A small CTC audio transcriber, trained from scratch: 78.2 epochs.
Rows from block 6, named by matrix and row number. Rows with one number belong to one channel. Each number is 128 + 32 x the weight over the matrix's rms, rounded and kept within 0 to 255. All counts start at 0. Numbers have three digits each.
# convs0: first width-7 conv (model.blocks.6.convs.0.weight, 192x192x7), inputs 168-191, a 7 kernel for each
# convs1: second width-7 conv (model.blocks.6.convs.1.weight, 192x192x7, transposed), outputs 168-191, a 7 kernel for each
convs0.44:073070099126135207255147134155171131058054102135184174140117142095096140130131137117150150123107126133135187158133136126119129126095061023056105111085132137095121165196183134114101127144139118138137110125120123098110127113123117081180142112130166165133159116119143168190182156141149129127160184160140120118096109133148113121102121128156178197182159162142131159141117129135077088157126096120116125136139112084085102138149116105089075094126124213165138164174210206091088100133139123119122163153124120150148
convs1.44:116092085124115096089091068073100129143147091075035072081050077124144162148126119149142132124121128135147073116140137119097131109117124108080074097072084066120153161162117122113122123103088119081141124138117154084108079035098100089110102137156124117098122107094110126150158072079105143179155129122118128091101091100120101095096115162232137117100093113125097084073092093078100135165188168128135152097128094051079130138138057054149191173184158109156142143093104169084096069071079117141148155156135130136147
convs0.45:181135114134160154140109156141123146115102063073093116138104081146141123115142146133095087069069103126125129152166153133103074188146094066078100128114117142126121120112154142118117134134145116102123114145131098118098124134135140113138132103090098130153123151166172141116095096070090121127133140133151122105127123107128141125100084091127126175182132123100056151162159162150149144101103129147150132122169171156154167159133118160154133115111108164150117091082080095108125125101084055055051064076087071120122
convs1.45:131121118120130154157132115098091110142143105133166155131123138145149134120108122136144158166171134132152125135143136130096100184174157118097100092170174153132108118118104094081058065083079132160177148118109096124120124109091061034111118118123138152158137100075072076107153152136128119114121150146126109126139139118059052079091094088102135105113107092092104071095118133135143144110120125138138147149113124121126142142138091058062097128134125125147133107130152137171166152106056043095130119094088096115146
convs0.46:083102149154135122090095166159136161154155146145101098094068084162146099067098140141147149159151128106116184184152141159182151130124112148170145139127116089135098108068173153099095102131119149174130122112097116167123130140142107053123129116102093075088100071084147140116126177179184158118115120134131115134148149156146112062027023066144088106094110143118102102109145141127131155108099083116155176153111115095085079096120085070095140180205208170166140154151124092197127061062060067108137119113106125146148
convs1.46:141111124161118065085158124143172168146114100067095107093113147128156133090128157106093118145135145134150177112078055075122157153183162148152184205179148165137092035040153097071101152131093107121128141110119088142139143114108149201110139159154121091084114130117097045095107101121096102126206156125112139147161185163133094081113138147157185174197205147094116153133100082100077070114128123111100121127042101116095128138132129107123135151191182098087104148128040095097125126142163158183155096123075135181135
convs0.47:073079074044029068123092095143143164135130150161157119119097107163149105091110130133164130109068096134127162144145159190208195192171166144148150123124164166134079063087130107093087096098086101086064081095104123192160126162181169124089067073115110085095140140129101098097118152159141117110111109119180186152114123127105098101111093080062137130100108142137128133135129134136117081130124108115136137152162146139123108090095173141116112123166169125119124091105119107144136115112119117153168170158137138114105
convs1.47:129147146144142125131080090089085108135158145142153128105090097149152165160134097067136099063026055103101140145135111126112113090072056089135146161083077049023012015037105153195190170136100113079035077149143101157107107121105108111079092118098096135189152116106123131120106061083132129114112093126145142125110077085172151127104073023036132152131109122150182140128152146121116144111111137159132122103109090106067044070094174167128074090121177090140176158126097116150140126134143153179158178152107125114124
convs0.48:123078081092093116111099081152117111170180150148154145143135154165167166146154154154146122121114112133138162175170140143143136165190140129128116149098113127150136112099130164146129139118158122161145107086112129169170153150145123130058053045055090115093190182146097119139116118111107128146123132075128137149147179189118111169191183134111105131128163164173209129105095124145142149150137110104096085059052066066054043084108105068078096133168167107130158145144154155108122117104095091067126123150115148144126
convs1.48:137149165179189182130138119134136139097100154165135081089108113100090056046039064106166148143138106105135122156115147159138131203118099104129160145146141114103109127124113115125124121133154087077077073089151145198165136116113070049068106139140122122145143151145121132163144153155149176173160176097085109146163152108085086107162186144113091122155124119125098081098103127166157163107085123170186151069177174134114125085086123130124158156101104097118113100093139180119113109115091074089069123110134184182159
convs0.49:166170174147112095080072132168132139112079066069109136151176148166159147149177161109147145149176196189170142147149127102117177095111065019019036024133120081111156174199153169151135130141109101105108089098145177147126127117120106106141151098075075086091152159153154129126145157136116121109087084097103132131147139124139117098098118103030116120148197214157137143141126123141131119150147133136129148132148140162173162164164133138136126134143167071085131148150163126137129124129128095106127122111117101101114
convs1.49:129164165162145104118140140142126095101110109103126162169147134137137142119114117115145124144159115083081120172188147124078108112112107110098064089125098123156160150102106122131109076052057126039020121143140116175177171151143131133123129101082087075062146154164161155133131076123167184173124088108091134129135154154159170149112090084047163171123096094103111113142129127126138158131169132114106088098126138135133123124175070097130146131131150053083134153133128156218187159115085102127126142120086064087113
convs0.50:091109123133136137142116122136131133185208193162149135075107145138142130096070039117073068094145137151176093087131134172161124134162189154125121101126111111150162151117184169153155132145163154185135088102119160114105113053066121133169147154136101086091111031057110146181178097134135133139127134099087098111088059110151139175183150125085090046106151123098178101081113125133147170051057116153137120145086102121106096105084112110111108092064077152130127102085064076122132133150137115111095072098145177141133
convs1.50:099102098127132137164130153132121136165168082136179145081094121129126133112118116130174116098111093103132129128107055101081074115107098109135151095176127077111173199178131162150139121117132115145189154102074063149092075111109090105135138100109124130122159156169138091053051093110136118079116143180216117104145171202151138139142127117112101122114158196169129094129151152137123121183136103151153086087113114137148132162129059048092121131124109106155170118090139170159161161134141111104160184131141148138132
convs0.51:159156145157155141134105111131148146111112118169183178138117117167156131109094078059101102125148157156156131145142115101120162056090095104127147165133146135140154192184099146153129077049088121138155138178190169117127133142148174161157172158153159161164101073060107129136141182160177170136138176145109081106154153104065070128133141147130136083093126130121145090091117137145166160139144149124121125153095085083111134145137156129106113128122102132122146149122091095097129151129137181212117133180169105070063
convs1.51:162145147153145161177149156147132121123141121124107095095090092005000064087086116127127129148164173176155125103111124146133134145145160155148131109147138143131119133160102092095125128106107145146158148123150175058066065106159169167088076072094093087076153152144129127096099148144138140134133152111130127133127132137120116134147146129129146121080045095159197158170167163171184158065068106151175161149128136133127114095087096095119127122128135122143130131150173155120107110095080078082170137139144127138148
convs0.52:159124129110112146146150110153079142128152160153120159144160133092088122117141150154153132068085108120100101103098073120153153093068079113105089087094098109142186148140115107119115106094104155164181157135143103076105119140146151118150135147159166166137141131099108164134065119141141164167134088217190132103089046081102110126119109110164106162157193135074092126112115168154134140141087095143161126102100110096103157184166127106104110116115132154182164149170148158117110142161136113101091110166110152166087
convs1.52:107108079096086105148176105102133135154179148086124155111079115126133131105131147111119106148122069026060126145135104136157138116118085131131106031126140132112109100129136137143127153100066154206157162122144166151148149157106096061155137132130118148154145155187204189156108147160105105126142131138115111142134156177135140132130112099098138124105115130095114080067080085094105115105135156160121105154090091094105135157150132151122107143157163185075142124068085128119100112139114129106117117134088122092084
convs0.53:109126131100111120092108115138106126170112186149141129120140155190181159113113129161122147160132101100112155132151151120126137109105148155103133129175114103133112129100175141129136116106073137119138139112118102096102136134118162171137109102089101138115160146123105105088134159149120126120136073097082116089089104145152131143185160130154103103141178165124141099097119165185125114069095144148164164166168130113122118145135196176146111098088097076092108122111166183189147144154145148133151147120113083096146
convs1.53:159141098126131105104044053130154124125121149124137103104077057103145154125151106130113145166100090118126149112089102131155105195184142103141181189195147140138141144128151139156142148134110055092137128069115123151107114134175143105143128087133149120102098119116093116094101118124098139145077039125121138126173080092156142139160171196154138135119134113144132060052140189168148144223192140140155126073105143112114099122142226164122049066132154117153080093127000026094120108156158140144117080150177140130137
convs0.54:122117103111103101095139163147152160195168143147175182150125133124090081092086058103091112111098111136133157164154137125115138135109105105113123132059100120159174118076140135133120098062081141171137135128114047161143106112088065049089120142145144119118110082140141158139150133121143161161151107113087072111125110086122112135135139177143110120149161130112187083097138152103121146127144140142134106079165184167121117148137050057083136151136132136118123140121107096134144118097099098121139144178165151147103
convs1.54:116097091125158142118166182116102120125135138109123140112101128137068087132141153157114071086081105138125175208162101086137112075117139116082089120104059081100089106140136111114113103121118077137175116109100098178170139115102109117122123133120121120122156150171162102069091131155139145144130154166147134123158166191139121111097111124116082120125124140107122155144132143155183226180170124101127146162116104112111119074051080098114124121149175125115116170140066086137139158168141137148117156129133117151146
convs0.55:148115101128125129124091112122073120144127117124141135140114118119096101124120106113167149118116153182166167120077091127145172180198189170144131122147133124128135119143128135143171146128137163152149165163146186122135096108148172147127122113121116124131066069092117133157143128134122141167130084160135124105074094101139128110095086103113126113159136104131186108144180173162172187157127133151147133145037048116116101133140070095119141134114109141134160149153170151117146170158162142113116129136095071155180
convs1.55:088109124110130159146205155164151142131133076042063098124100104126109119145155121137144129157140099063095167156161152089099138069106118089056072112053123116105093118154103116121120135145107091116156132115126158113156156151144142142134149125122165155152117114115133127102114141144091073109108094207155144164152135101098114126110096099085098108118156188152117165129126154171153111116118130116105134181143148108137169122098152108084094129178165135110115160163117089104077097133173156102108165107102103126195
convs0.56:151143148149146140144139184184148120088125150149131134159175189147115123137136129097174163136099094127135211209163159128104107188150125126130132129159164150133164156125182191167137128110089113104109142142126149131115108096106085096138135113123117114106156145118142162173185102076075116144162130104102109142161161148124122116118117097074184147148144142157145119127159133120140161168180187176143111057116129122112114142152128146132135136134144101105131130096066108115132143106103103090115085096122126132094
convs1.56:151160155123092073067104083097119136135137159161153143159140126149131122138167092045163122102121169186183136142153128121101109143142144123106098113051094122121120137137088074079114120086033105138152150114154185129107104112122121092134094087125151130096132097122130122142181130163140123127161155095049067078124118132098088122135119107103081128155132104138153136163154152159162164095134162170167126097141115130151143144172117131131140145140142172131137132130127132128151149152150118147124138157134114085097
convs0.57:187150105125151156153114114107143169098162094096091137140148188092105114126120127127098132135121123115085045075111130141149153047110161140136124098164141133092134159156106136141142136153149183130166196191173147132135130137155143153051072107122136161185091101106107133139130152113106128145147149174185195170138101083113086084101121111097090112129146146151183146131085062101121161059070130134135106077103146170170169160120149153140102111146174124150145153182154134143128136145152161179088159173139143133131
convs1.57:130138156139118110101114135131088060113087143113127113128135133146095102115137128096111080101121163139119102090120099098125133084100106091087093093091075094116145137111151138130091097154196110103125150137147141122164144139150124058125139131120123125096089091084085125136171095088127139109138147162110101118107086127092079090085072073105139182167100088075046102122112105073069106148147126133107061077116123081072100113102099090110140155149141082075117133117119139146122092105108120119135156136094098109102
convs0.58:114137136136140121108098070109167147141158137166148164185176124055110103089085103105122108110125136120097060060091149153114115142124124130143146169133147120107111114076169165160155127106165149169163147158187177127145159170183177142092102129178167139110070087064001043069106117130120096099091092126133164144109094147097103101123130117152131139104104119129134186181151114096104087110108157155155134115152142133147138138143169178161112115147154094105108082070096123146146124129152134127181157114078052088126
convs1.58:088099121140115146134110093072097099113112097119152162171151095142140142151148092060113152150120134121079163134105102088123134106085113117149165193135120139166150119128115076095145183168120097096120173156135180089110123104154142069141174157136131137149136103128146158094057170159105092110135141129121088087100098103099103101099106103076163141116122159148102131146160158127126093118165157136146147165134113102095100148183117127128109112151181154153178118134143079098092095119142179178137153147130134094117
convs0.59:061101143152148135128094130128123212212215203197119102135157175049086136121110103105124106159169147145134121145117102091096115076090080079103127124104103099102119119144093110126102115117119126151143130140151133113084088114157173160087107119102109118107105113113135145128086116095146163153150122120094080124182163143054081068055096098102106118105107067117206130122150163106064114093122138095103148151128125145136099090099063081094104103095094094095111164182172152139109086111153151128106106105118100104138
convs1.59:112117119152141105097149121148151125131144120132122148129099114161105052088141165139123146095081097142083118098085089128123107091098107121091112111102099080038053089094146159127107109108109111153119123141107134165155125112128114121092099136150136108069180157117112110144153143125108142150142153193185122102111121125148127179176134093082195125099147172177212131121128095093123156115090071101124161182064077102146142120112155152134118151159153159118130119100109098151123131159178205242128112126128143151111
convs0.60:179166163160140123123139115145118168120088062101108127141167169095057074093100116160047076117154161134110131140137117152170148130142109079090113117098090117137125113125162155139129108123116121178192155121100125108093142153118132135179163153118103114113161136124143168143146129166204188112066116175120147146105150203115128115116118127134086100135135103132141109144158146162170173122110116124104086103123104118124136154164152126114103107088081167179155143161156174091113139141142133150122159125152146119115
convs1.60:143116114124100093089123129135142149124118135159198196151125103185136112132127113100174166166109069121112106115112137154113075153150125118142157140114128105080045045097110105118138135164168149121093102108134181166168144145127120089096090099129139133117167173142129162173163159174141080069114104181144101118142148156124146179176147120095163151122120138175174113147191199155129080162163145116118109102161136125141134126086125148144150158133101148159141105104164115124140137115109079082193172148145135101103
convs0.61:125136126103112101108183151139095129144118117111112083100185155126074043090153179187143106107152128142146124142124070058108145094081147199166149136147163210175148105110094117162165134138127095081124139107131148149148138149152124161145158139122111107111143162179168170161153130115110134127127132119114067100161165108139110123140139135157190181114065091089163143140090093161126093112087154145145131119089100115111102122104112141138141151148114128117127082144161123105135124113163176159145159146145141174163
convs1.61:138160214176096110151113127143146155136139144116164200167143109114115168137117131151107119161149101120138106116167070146140115165127136174152152173088100101076149166154120086112119144150130206161000174170108087155122165184162137126145148131154148154169101134146143133138083132162127082057116152159105103135163134132108134161144155138115138145155108097129090096126135082086115094180160140091071052100113151126102125126083121121129150128088094110101150143076072129202188149123125163178148158109004146141095
convs0.62:142133154149120107083126133158136101117113059094152163138105072155159126110128136136150163140123119108094093090111113098085078067095122154163150163158136106098101104113079098119125127136136119081047061099103109124125101098119121135124122149169155139114173167126101109073057127141157181181162123148168129097066026027161156118098115133141119136138097093110124174160136110102085064105086056086113117184076116138139151147148179166135103088054016130134111114152138114133117105111126101098131158132088115151113
convs1.62:191167150144136141148088103126113093067045125128120106107109077110124109093112128154134138142123103078061091099118093115094098109111128140148157149136134138123123148150119113130144158191182122101085120113114155183154144140130116097129133130134145149185187150120120120106106118148152150133156184131157161139132130140161150145138154171162121143163157130128130104110109130153154117155152162147142158157130118109113116137130136163156139109068000082086160170164153147146110060041050056034103077054081123127146
convs0.63:113117137158160135105079061028081135116129233177139130136139135033085124119109117143159133103114172213193122139151164159150134183150147137149162156179179184180159144186179180187176152112100149159155138116122151145141113107111135129087096136170169138130132118110127165158149105142151140112094110074106128159155119140104145151139155149154156160135117114095102088112122109100155171064012000028091124177096100132128134141145078077107135151141125099153163145129157169131143151134124131133137111079101123135123
convs1.63:097098111098087108132149147123122103122147108074058080107156177113098094098094110095044043037075119140149163120115078067121152148126115094088125140127152133111101084072197192148108087098080072120122104091114126133098113123153186177017110168174164128074034072124136131118104175163103083112132141148141108105127164173119113111117089069088104127122136137108154175140116126141135105097135144140122149222103113126138122115119075143154121137156172108146169132107110132160113099143159143138126115158122117125112
convs0.64:121113148150138168169182168153112069114119138129113141174109094135155162126099108111154164153127133125130106106104100102105103115074083101113136146080111098135128118121102107066070087123144116145133129146154133138150149166152137090092104139146151136137081094096144137070090154175174127082162189176164156107078080084084108100109143186162068139147145137107153155161143115100100087095073135126139135148157133107114118105099113103112114111079033134145123115094099121126095077072127182186107149120114143150147
convs1.64:175149120125158167151125126148141098115153131096133152143135070134103104172154117114188160122099084035057101127149156073085057118099107108131139134041099148169164139174059041052068128170170135149203182138162182098109138133153180174157183176161135117151156150206205143096093139136098091137197187123130126137167156131106128114112117118079193167157180185162169130159120088092102071130161143093079131147078077032057098161133031095129134111101048152180154138172148128085137142161152094066205154151117125148150
convs0.65:117139110109144167160163125138121146152131092153160149128104078067103130134151150137134140156170155055071168157151141175160155108119099140176164151071124199193162145136097110124108105134132174167102078118104139126089081112164169130081077111141140090068212143137132146138116100111122157178180126190172136111102084089137163167135139152142096085094137131115159227198169144102053055152131075104125113165083107114107098080093193183135111104098067144171160128141132090113108144159185175145171164172139086092105
convs1.65:136118071097133140150105131123126097063122210193132139153119148130134136179185166192161182172119101141146166174128107149127115144121150129108093093137088075097138122108162144150140131105124133050086129131093106160142128054029116100093141147142146112095119105109130124113116142101103172150102054069083082098096104125120123120078056124162091149163125160183184148160177125056050095137138123095085093044047091136136126120123141117092108111099076097164162144122103167192175122070087131141095105048102136139124
convs0.66:102107136156144136158185156180133105129135194175168147105136119209141096138164131075170157124137150120103084095128110093078092117098121119102105109042091146118071084119170160115113148151105133132140130095128112136126158172151096075118120112116139177186096115139101127127135132134136169145107057168183177164155145135135129121134124135155132162133116119148157137164148149112107097140123106122173165097154135089092130112105081117116108139133091162180180148164107107122124138146178175199145086159154113093132
convs1.66:096111117133151184189108124156116099130157085118178137117142173079124146086084116157125120177142082129134083127059097172134089121122089096100108144135131110139169084079109073103136120100138210092109070068144130177175177173155154108143136142144147163158179122112139131084096159121122150160157193142163152168138109139124080060044107187167116153117090136172150034023088103129182155096132101083109124170147132076109173195136118076059115128082093106098108058115148112148087085094112095044156151125158154104127
convs0.67:154116075116119170191079130170134068090156157160141131147119118122141161145089060111144147158142121067065080114174180166111073128110092094096078091136124151140155160151177192174104115132104102128123100100139134137107130137118088042084071100132137145170082103140106115169160104113135107102124171134145152145104077098164167138111100095075071054127180142132136161165157172151135168182158127141161156154127099119122096108158130167153138109085100161172141138130143184036063100154187169127024126145158116121129
convs1.67:027092125149163122137147158123084108123117151130104137182170132142101090085105128160117127156119065133218107151113093099138173097125136100107141161132167139080097088075210179135102093063075201110101125130079094140117086045050069106069130175145127125073112129153151185148125111135118112122143174116085123152162129109122123115138133114056074095120113122081107119104125111105088083133165150124107123114091129165193152106090100135126127132110111082076119208149099134149111119123124137144127153086076113169167
convs0.68:131139122128124119126135126150116133165173113094107100128170176177127114136125108114113115124106097087160082085125131158154127086078082117153148142162122119171155092101138156154133095088059137142133139104087154089053082140143130076162143131126092047054125112125115145131087131126094082134123092100090114155136110078155154162133108116123150167189139093103103110119097092100110158174163144151115110107135138131127126133135090085110120127136134131142136095131133121139127112104098079073144194158097111129140
convs1.68:127105151131105127101135125108103152131074067143151144147093089125131175161146100078111140170187140090126118143128153161179156132136200196120122118111108114151112137164111096080117116096084143077127163139084036141160117101097124178142125134154164132121125092048054150183179160104056014076111151097132142144151116091123122100078113088058145185151147126150172138187150089109163186112167195164084120181117130138137139151180129108143165175130144144198129075085044106086128112103113152174143144090134117074100
convs0.69:110114108117119096109124116064116131164112103156160172133147123191192198179142122158137133151118123149121187158127120104120155124104088099102100121086096119146136192196110123133151145128146131148136119142154144101140145167171150155144181185152095063074130128140155135105137093074096090115129152134129127116083116134093063081110146119082140092075105137120104155185140106092060097111092120121132157136097090115133095078126096099117110119128139138203198166108067133177147126140179181156117118135174158099118
convs1.69:117065062125152152164130116109116167194176097096081081073093150145128134064033099154136152162182170155117183129121102105123095098141138150099107129120128102139128104114118114164154173195217106152132117114113110107145134104018017020158136113164142113085145126138145095054046159111091120130123135172154105113123118115143141176138095093067156120140107124152126112127178162144124091189172129113146126140170145148159153150149174141109123161156148112105102099087154115090124120127138138077129133151149115117131
convs0.70:085093085087074059060129143132113121153176141145131090110130138152137126127129114100133133117139131122140148129132118119137142139141118116097078045173191149152155105097123143132120136152169095142185206181157135147161153156153144138114129103096101101081172153150146112089084097132139137133122090119135167155118115133026102129110107103154105109107115121109109122115131132134121158146157142134132147156149148139125135133144080113142158151143148090135143108097149171119124107133136125145136123114100120138171
convs1.70:190145143158138095060125125105125165139088139111118124105096097183148119103111110115099096085101122148151119151173132116100116070131164157141168170134130132141157159165151155160136136156175196174114132119126137030088118090106113110120165168136122115120119141177168141129127187188145111108118103138142159156125095098185155144142117110112215173136127135112101144140174187144133107100096111131147159170094122148158117090117122078105115099121136074115165164139155172153106116130145180208163161121109119118104
convs0.71:128129130104083101092112158149126126101081143120121121098047036146112103080087096121157165148127094093100139161146121114100088184201182142123113137176190184153151142164155125082086120118097140110080088076074099097111136119088082096098106134141140145132139162169163166161163035058116147135111141056079089119163183177099115113112102094095142152137137151126126157159133126147153140100100061066054031053117122136135151164163148163140094066071112145157155137123106096136133150139121105123090095108104109134106
convs1.71:080095087074109128138159147152152147146184172169164160141103090105143144131135140148135130124138139108087036093126134119130137182193171136128123135107119119110108127136122161146124086072103109111137128114117138138114113107097116151080101127149131111137141147131098084086094050097147163165168152104123141131103102131159186179168139137174155109128147160144088099099115143149135116146125116107100113091168155159155157143125128136136139102069042121142156157133094088150098070097084071079120152128127126130132
convs0.72:167160170156139132131160108107113139155000130167170153175216155115105095111147149129130175182150136143148191129161212212178159077114146146064065082119131123115067117175100148157122126121139197186153121112094068128110155150111115155119167190180171157163131157157155103135168120128124102121124100175138126133145156140113157181146131115138092052107124091091125143162187182151134146120122131142112114125102136157148128109111051083117123099100131132156155153145155138170124104128163159114135108091113134123123
convs1.72:103130134112132156150133172167148158154100130161111059086115097187151114107119109063171212127097087121115172137135153154130104177157114130126123134227176137138126131130094100136152115094148112121133127114106156147103088141172146114092056062103116117098136144135163156146171173178190140062077098156198226150105115146187123097126148161166116108130151165148127167118094109119129148152112082102139161174128134121115128125133145134104128141158170132201169100145146075091096102117120121122085121155152172149089
convs0.73:172148115112117101078114126053102080073150120166173152141152163161156135121123121094191185168133094060035132120134142132145144184158120067057055019107124124115126139135177143137152136132133134147124111125131133103114124133139144129159154155150129121089128147145133131118113167148126121117078089124137105119118124122176134115124114126143130137124109138134133165173183177144135155158125132124131136176145140134125120128126149131127122126144168148129135127128148145109126142132126124158136138133134126149141
convs1.73:186165143136122103086088083130179167116113133118100077095092096180152147145121110079136135122108077083075125122118113143117138169137120123101102086135122125122106106130162160121076057101102156189179124123148153113113127138133138164049068101118138144164139145139132145163195176148131135139122095066091119100073116137135138142141112075034083115143145131138166142117118132142127146160137135093088104117117111107099097104090153139129132134120134159164153139121113117109110140168190199167132077092147151140156
convs0.74:149108108148160121070128098133122166158101100103117135155150156155168139067085150176092097089116126117112114124147151119100087129108100092128138121117150156150173165150112074081092109130158164130092105124126095154157138113109151199090045046083122116121187163179202158138148118105149117071112140111116117068111138112156139135100083097145125136113077056105132099149193206171163164115126178168125066048113124136159175151121120116107134120126120143138131155111116146181150124108097100119132130152134149089021
convs1.74:117156150099095082121114142155110074085115117107109131130116072117124100094111135140134116073125117051000099098116143127129164124154145119124137150127122090078107115115190169144172157157172119110143130114147114145125115166134105110101087077074107135151124108148133109128158114135130120108096131088109120148162145126137073063088131126123150152095122150154163135126128118123109105100113102119167155122084126147117078104133061085103144162171136176138074117133121095157164145115137129149140137156135042076110
convs0.75:119098098128142152170126106154108139189165084058056081088096103131121085065090139153075080104118091091101154167142120094107144149140111111115131135138080078121103081109085113116124132118122120120135126114056074097118134125111097093053043056065060073114086102139152176139103083114135167186156132150137134107137126114127143132139137142154100085072105106127138119082096098107158122193134085127148120085096108133168143105107146126129139126117128128141079086108119136106112111124095073074096141159126172166125
convs1.75:060077128148106099135140125112114147121107142140130110131128107129095076075063111115166158123118128088081160079038087124105077110130111115118118106055069083110134146136121125129105100086039078119130152163139070164142124140148125129093089061033081123147153141126103134147125094126139141171172153150128152163141109100079104122135150148141136110138111091111122129128105107127096120085101102051058086123078133160175172152154068095103097131126126157148147129096084126117149154147134153163127123099117150154146
convs0.76:048066125157159157155073122082130160128087090088125128123124104136089055077119120083080115138124101130167117117139179188173146066042068111146170173101081084137122085152119137138109118102132114142141148121113175045101110130133115105112142133107101083052110117123147160114110151169144141152165185187190153149161158119042052107140129155151214150119103150185157128058080073096114120076120120119090123147104085120149156145102063086112116077046040191160148143118094049112127147147132134112122146162170143127129
convs1.76:117113133145145138160112166169144111091104120119114132104089098061093104104114153178132054040062091137132107108151090027029083088088101132108126120114115119126114113136082104080068116127115059081103142136123167041065137152121098068162127096068094116101142140149154133121121129123101099130166161111163191122100150144082088080093112128120183142131141121130125097112102089106101094199195177176142101083183167145129121107113143132138082067089120144141162144178179180150134116143145107096076085130107095091117
convs0.77:129120123126118050000087102108127150129147180143136104089110139183176157138133141158162154145146158187211076083107126152135076077082084082102128163144134110123151141092113096083069079105111179157133117114128131104135160157145142182098098124141149142104079108154159155120090129138129146157130097045048075117095097119086097072062078081083166122111104096065045155117105109102103129150125131144151135142125129115094092110140167156135088083082097079086117132159146139164151134093091121133131120099098101131142
convs1.77:082094132145142118102120100096094117135121168176147129141152175152131119117113078080114115125137161157152147134118114143143176120152158176157140130149157161139131126119156121110117128125126164143092094128144154116122127115132136133171157156167169158175113119117104104098080111127128139144159176055075120139132128130095086088084119128152138126116101123184226135134154157159154153140116126130114121150144128109114121119140115119127137151156141132142139131123100143114106135130099096081130123096096108113106
convs0.78:105089109099076078114142154151126184118092132088116153115115083118168171122138148122119155139096089126124159153148119132136143057085108091064035002079124145116135130138135152127125101121141147131150145100121112125138136130113079103099133142136124116097136118115137135141125125118121097116120107208178148124132161177071066096125138123137111153149147132134161173090077104098107114191135127087069130091104107122113116124117109045040060109129122142088116066134115110138115103090068052072192177173162154107101
convs1.78:163144147152158152157111152137110118109108100124117125121136099148153142101072092145119129107117157163159154076106119104072074173138109123174182148112094084114138084109102143131087079092099085123156128094122164127102138132121098087106095091133164168115164158135115165184190117143126107138148170153130144127127083128119118088057065072043096072076089143150129155175137062073089075111170186175143107114103112128153163138128185140097127151149177139160114000118124107132179141122147140115131057088128098010103
convs0.79:170129088098080085119168156123119157163156187155136161129072131144170155125153182180129115079086123123094159134110123116096134113129129146154127110176136137132144124141071069111139147126137182194151110137161148166167103055087125164136108095120129119097127131097062081111123173119110110109113137089113108144187198180094100103131135122066117137114093101130169134162147116109104078119122136156173156146161136125107084107114171139111109143149136142129119151167152139169190157139146146145115141136124110130164
convs1.79:182136144187161141140156126101114130149149099114100108131087091109125134118096116086109148158087081110117159145124109110124096113091112108152190201129122079059059109131170165133104085102129153150090101118119102116127148117093088043120088069087099129130123114145128117117147189145123120135125107147177169164138111094092125148115065069112115074120164162139145094125111096112124104146144135127152149116174161138113114133116070071121125124137146129142099135154132110131122084071078099129109087082121161144115
convs0.80:112142162151139120134120126112134127118151162114183177157141077089096123146156160122121147162183176160117126113119112109096109178163157158157180184148136121146143136164142105109081088103153154154115111157177146105138129122085109157033066105107092111120095070056081121107119195198178167188169130145128164138107139114130146135113148179189182152168148094110100154144111080112126119127081077127133145134034055077094117135126116111106099105120125147186177152146150117143137150182194177163116106111147178103110
convs1.80:118128126154129091093215200164136113083018190158132107078115130125095108155157138157138144139125122128097071062095144120147166089068115177141130103136094099106109155196101089095135142132165094128158174148173134120106071074128148141108132155142128118107144125119098106116089062089096105141144123104089090089137134127153164175158164142098207213157113087114114121183182117080074107141127103169166105133137166143125104084100153145155171137104077080170152105115092199193189143154156107075165094125118144136135
convs0.81:085086074043057061098126163176161141114126122115138184142121131147142108075065087092161143151176156097071116156135145167150086141157158137146151165102129149158144127071145128138114138121097134102102082096125105124171180135123162113120114106116161157141084107129130117142169151183176086103187208129145150182177126076116102088061055081104166147107103142105065158146144144137134110049057098127145154128105100095104146157103118111105125144135125123113113142132118101124087113154155149146063106142095151133140
convs1.81:131116108109109127156096099131110082075085056060098159154139153098044098165155091062125151160142098089154132143152160102107152121144101103124153171152182170170179176108183151151148139123152093113121133160102109109082082106092117139147168168185169141141110112120093089124158153159139107102083118086111161142101073082096052070095085083072189193130051073122177141146125119140156148120126154143122102103143157150158140149146080116129144123099076130084129152123132112049068073126169096035136169192160097097097
convs0.82:151145112095082078101148119116111105085126142187198128094076057134112106143144102041119116115123128110094169182182161132142153087079066039078092067121171202190180134096186133134123090091108090108128115110100107172178184179128111093150144129132169182162108136183177127100113183107109118120120076151117143159170153132099095105120122115128125142129100115158144189168154143133143169090081112132100079096145154142142166170144127163184164157151150123118116087072076087093097115118121121102160138137138114106116
convs1.82:142130153170162138130123116135116137126113127144141132116100104148150159140075059088143142143131163149124138106085098096036039130151121124149189186129145161155135121108110076104125082064088145178164145130116100112102111126145122135100129143117093113150049084119148173166145188179162129091106150157142142129087085113091101113113130170151123151148122150152114167155165166150125083118128149144143117101126139145124116092077077109067066123128126147135128109110136124107100078118144120099190176167131137142140
convs0.83:071067086102109089041142181180116128153146125115128139147147122120104131172176136120063087097084069090120117120098076080092124104120142150148156165059114103099140165123088119117140136098113112144120105100083144131128130159151108120087118120139129073019083103085074042049095152196192123115076071158119131135134134139091096105123160140124134101118140123133137115134126120114149127125103111151149129130136123138136120087046064096125125121114123126148126122096132201165157120073083115139128112137127133122109
convs1.83:108105123130154144092114120122119146161161193127124056051047057123125134127106071060079068066090083109134156125113075109131135100131128158152150168097102082056085100076135138123127124143156083107141144145135159171114108109096129152069075098106103100133101068087100098119106075085071115138125067180204178127111060052093121135141114097089172134091095104119112136089113120100109114117156171130109110130077106083098108072095064084134154151125109101070128162166121117097103101119156191215165139140103110100092
convs0.84:141130133131129118090110108140125105178153106094094059030038058098116114123143144116103131133116112133160157150129135140128110111074039049059049063094127137130139141149156131109077081097105071099089077080130153143137115104111141176142142132120109076047047081116148129110103121117121129133150133133125149154147161156100111105119144145153134100092126121080094130109119127138135130145150155147133134163125111118122134136113153135130127124129129128132130127135149135141095091107119125124128106064095132116092
convs1.84:187181179174155135143162143109098092110145142129111078097103094150162142114084053072141132144165143091060127142144123113121128145132117077104085045149152121110131155128143117123142142120061135092119120131117109170159143131122103114057030073126147149160179188175163147154166111151165143098103132096119111098137145151145135134133129114090111090112145151114097156132110118142156151103101106111130098065089105119114097098109113135151154128116126119136142145137128121150164136111108101125155175124104102111111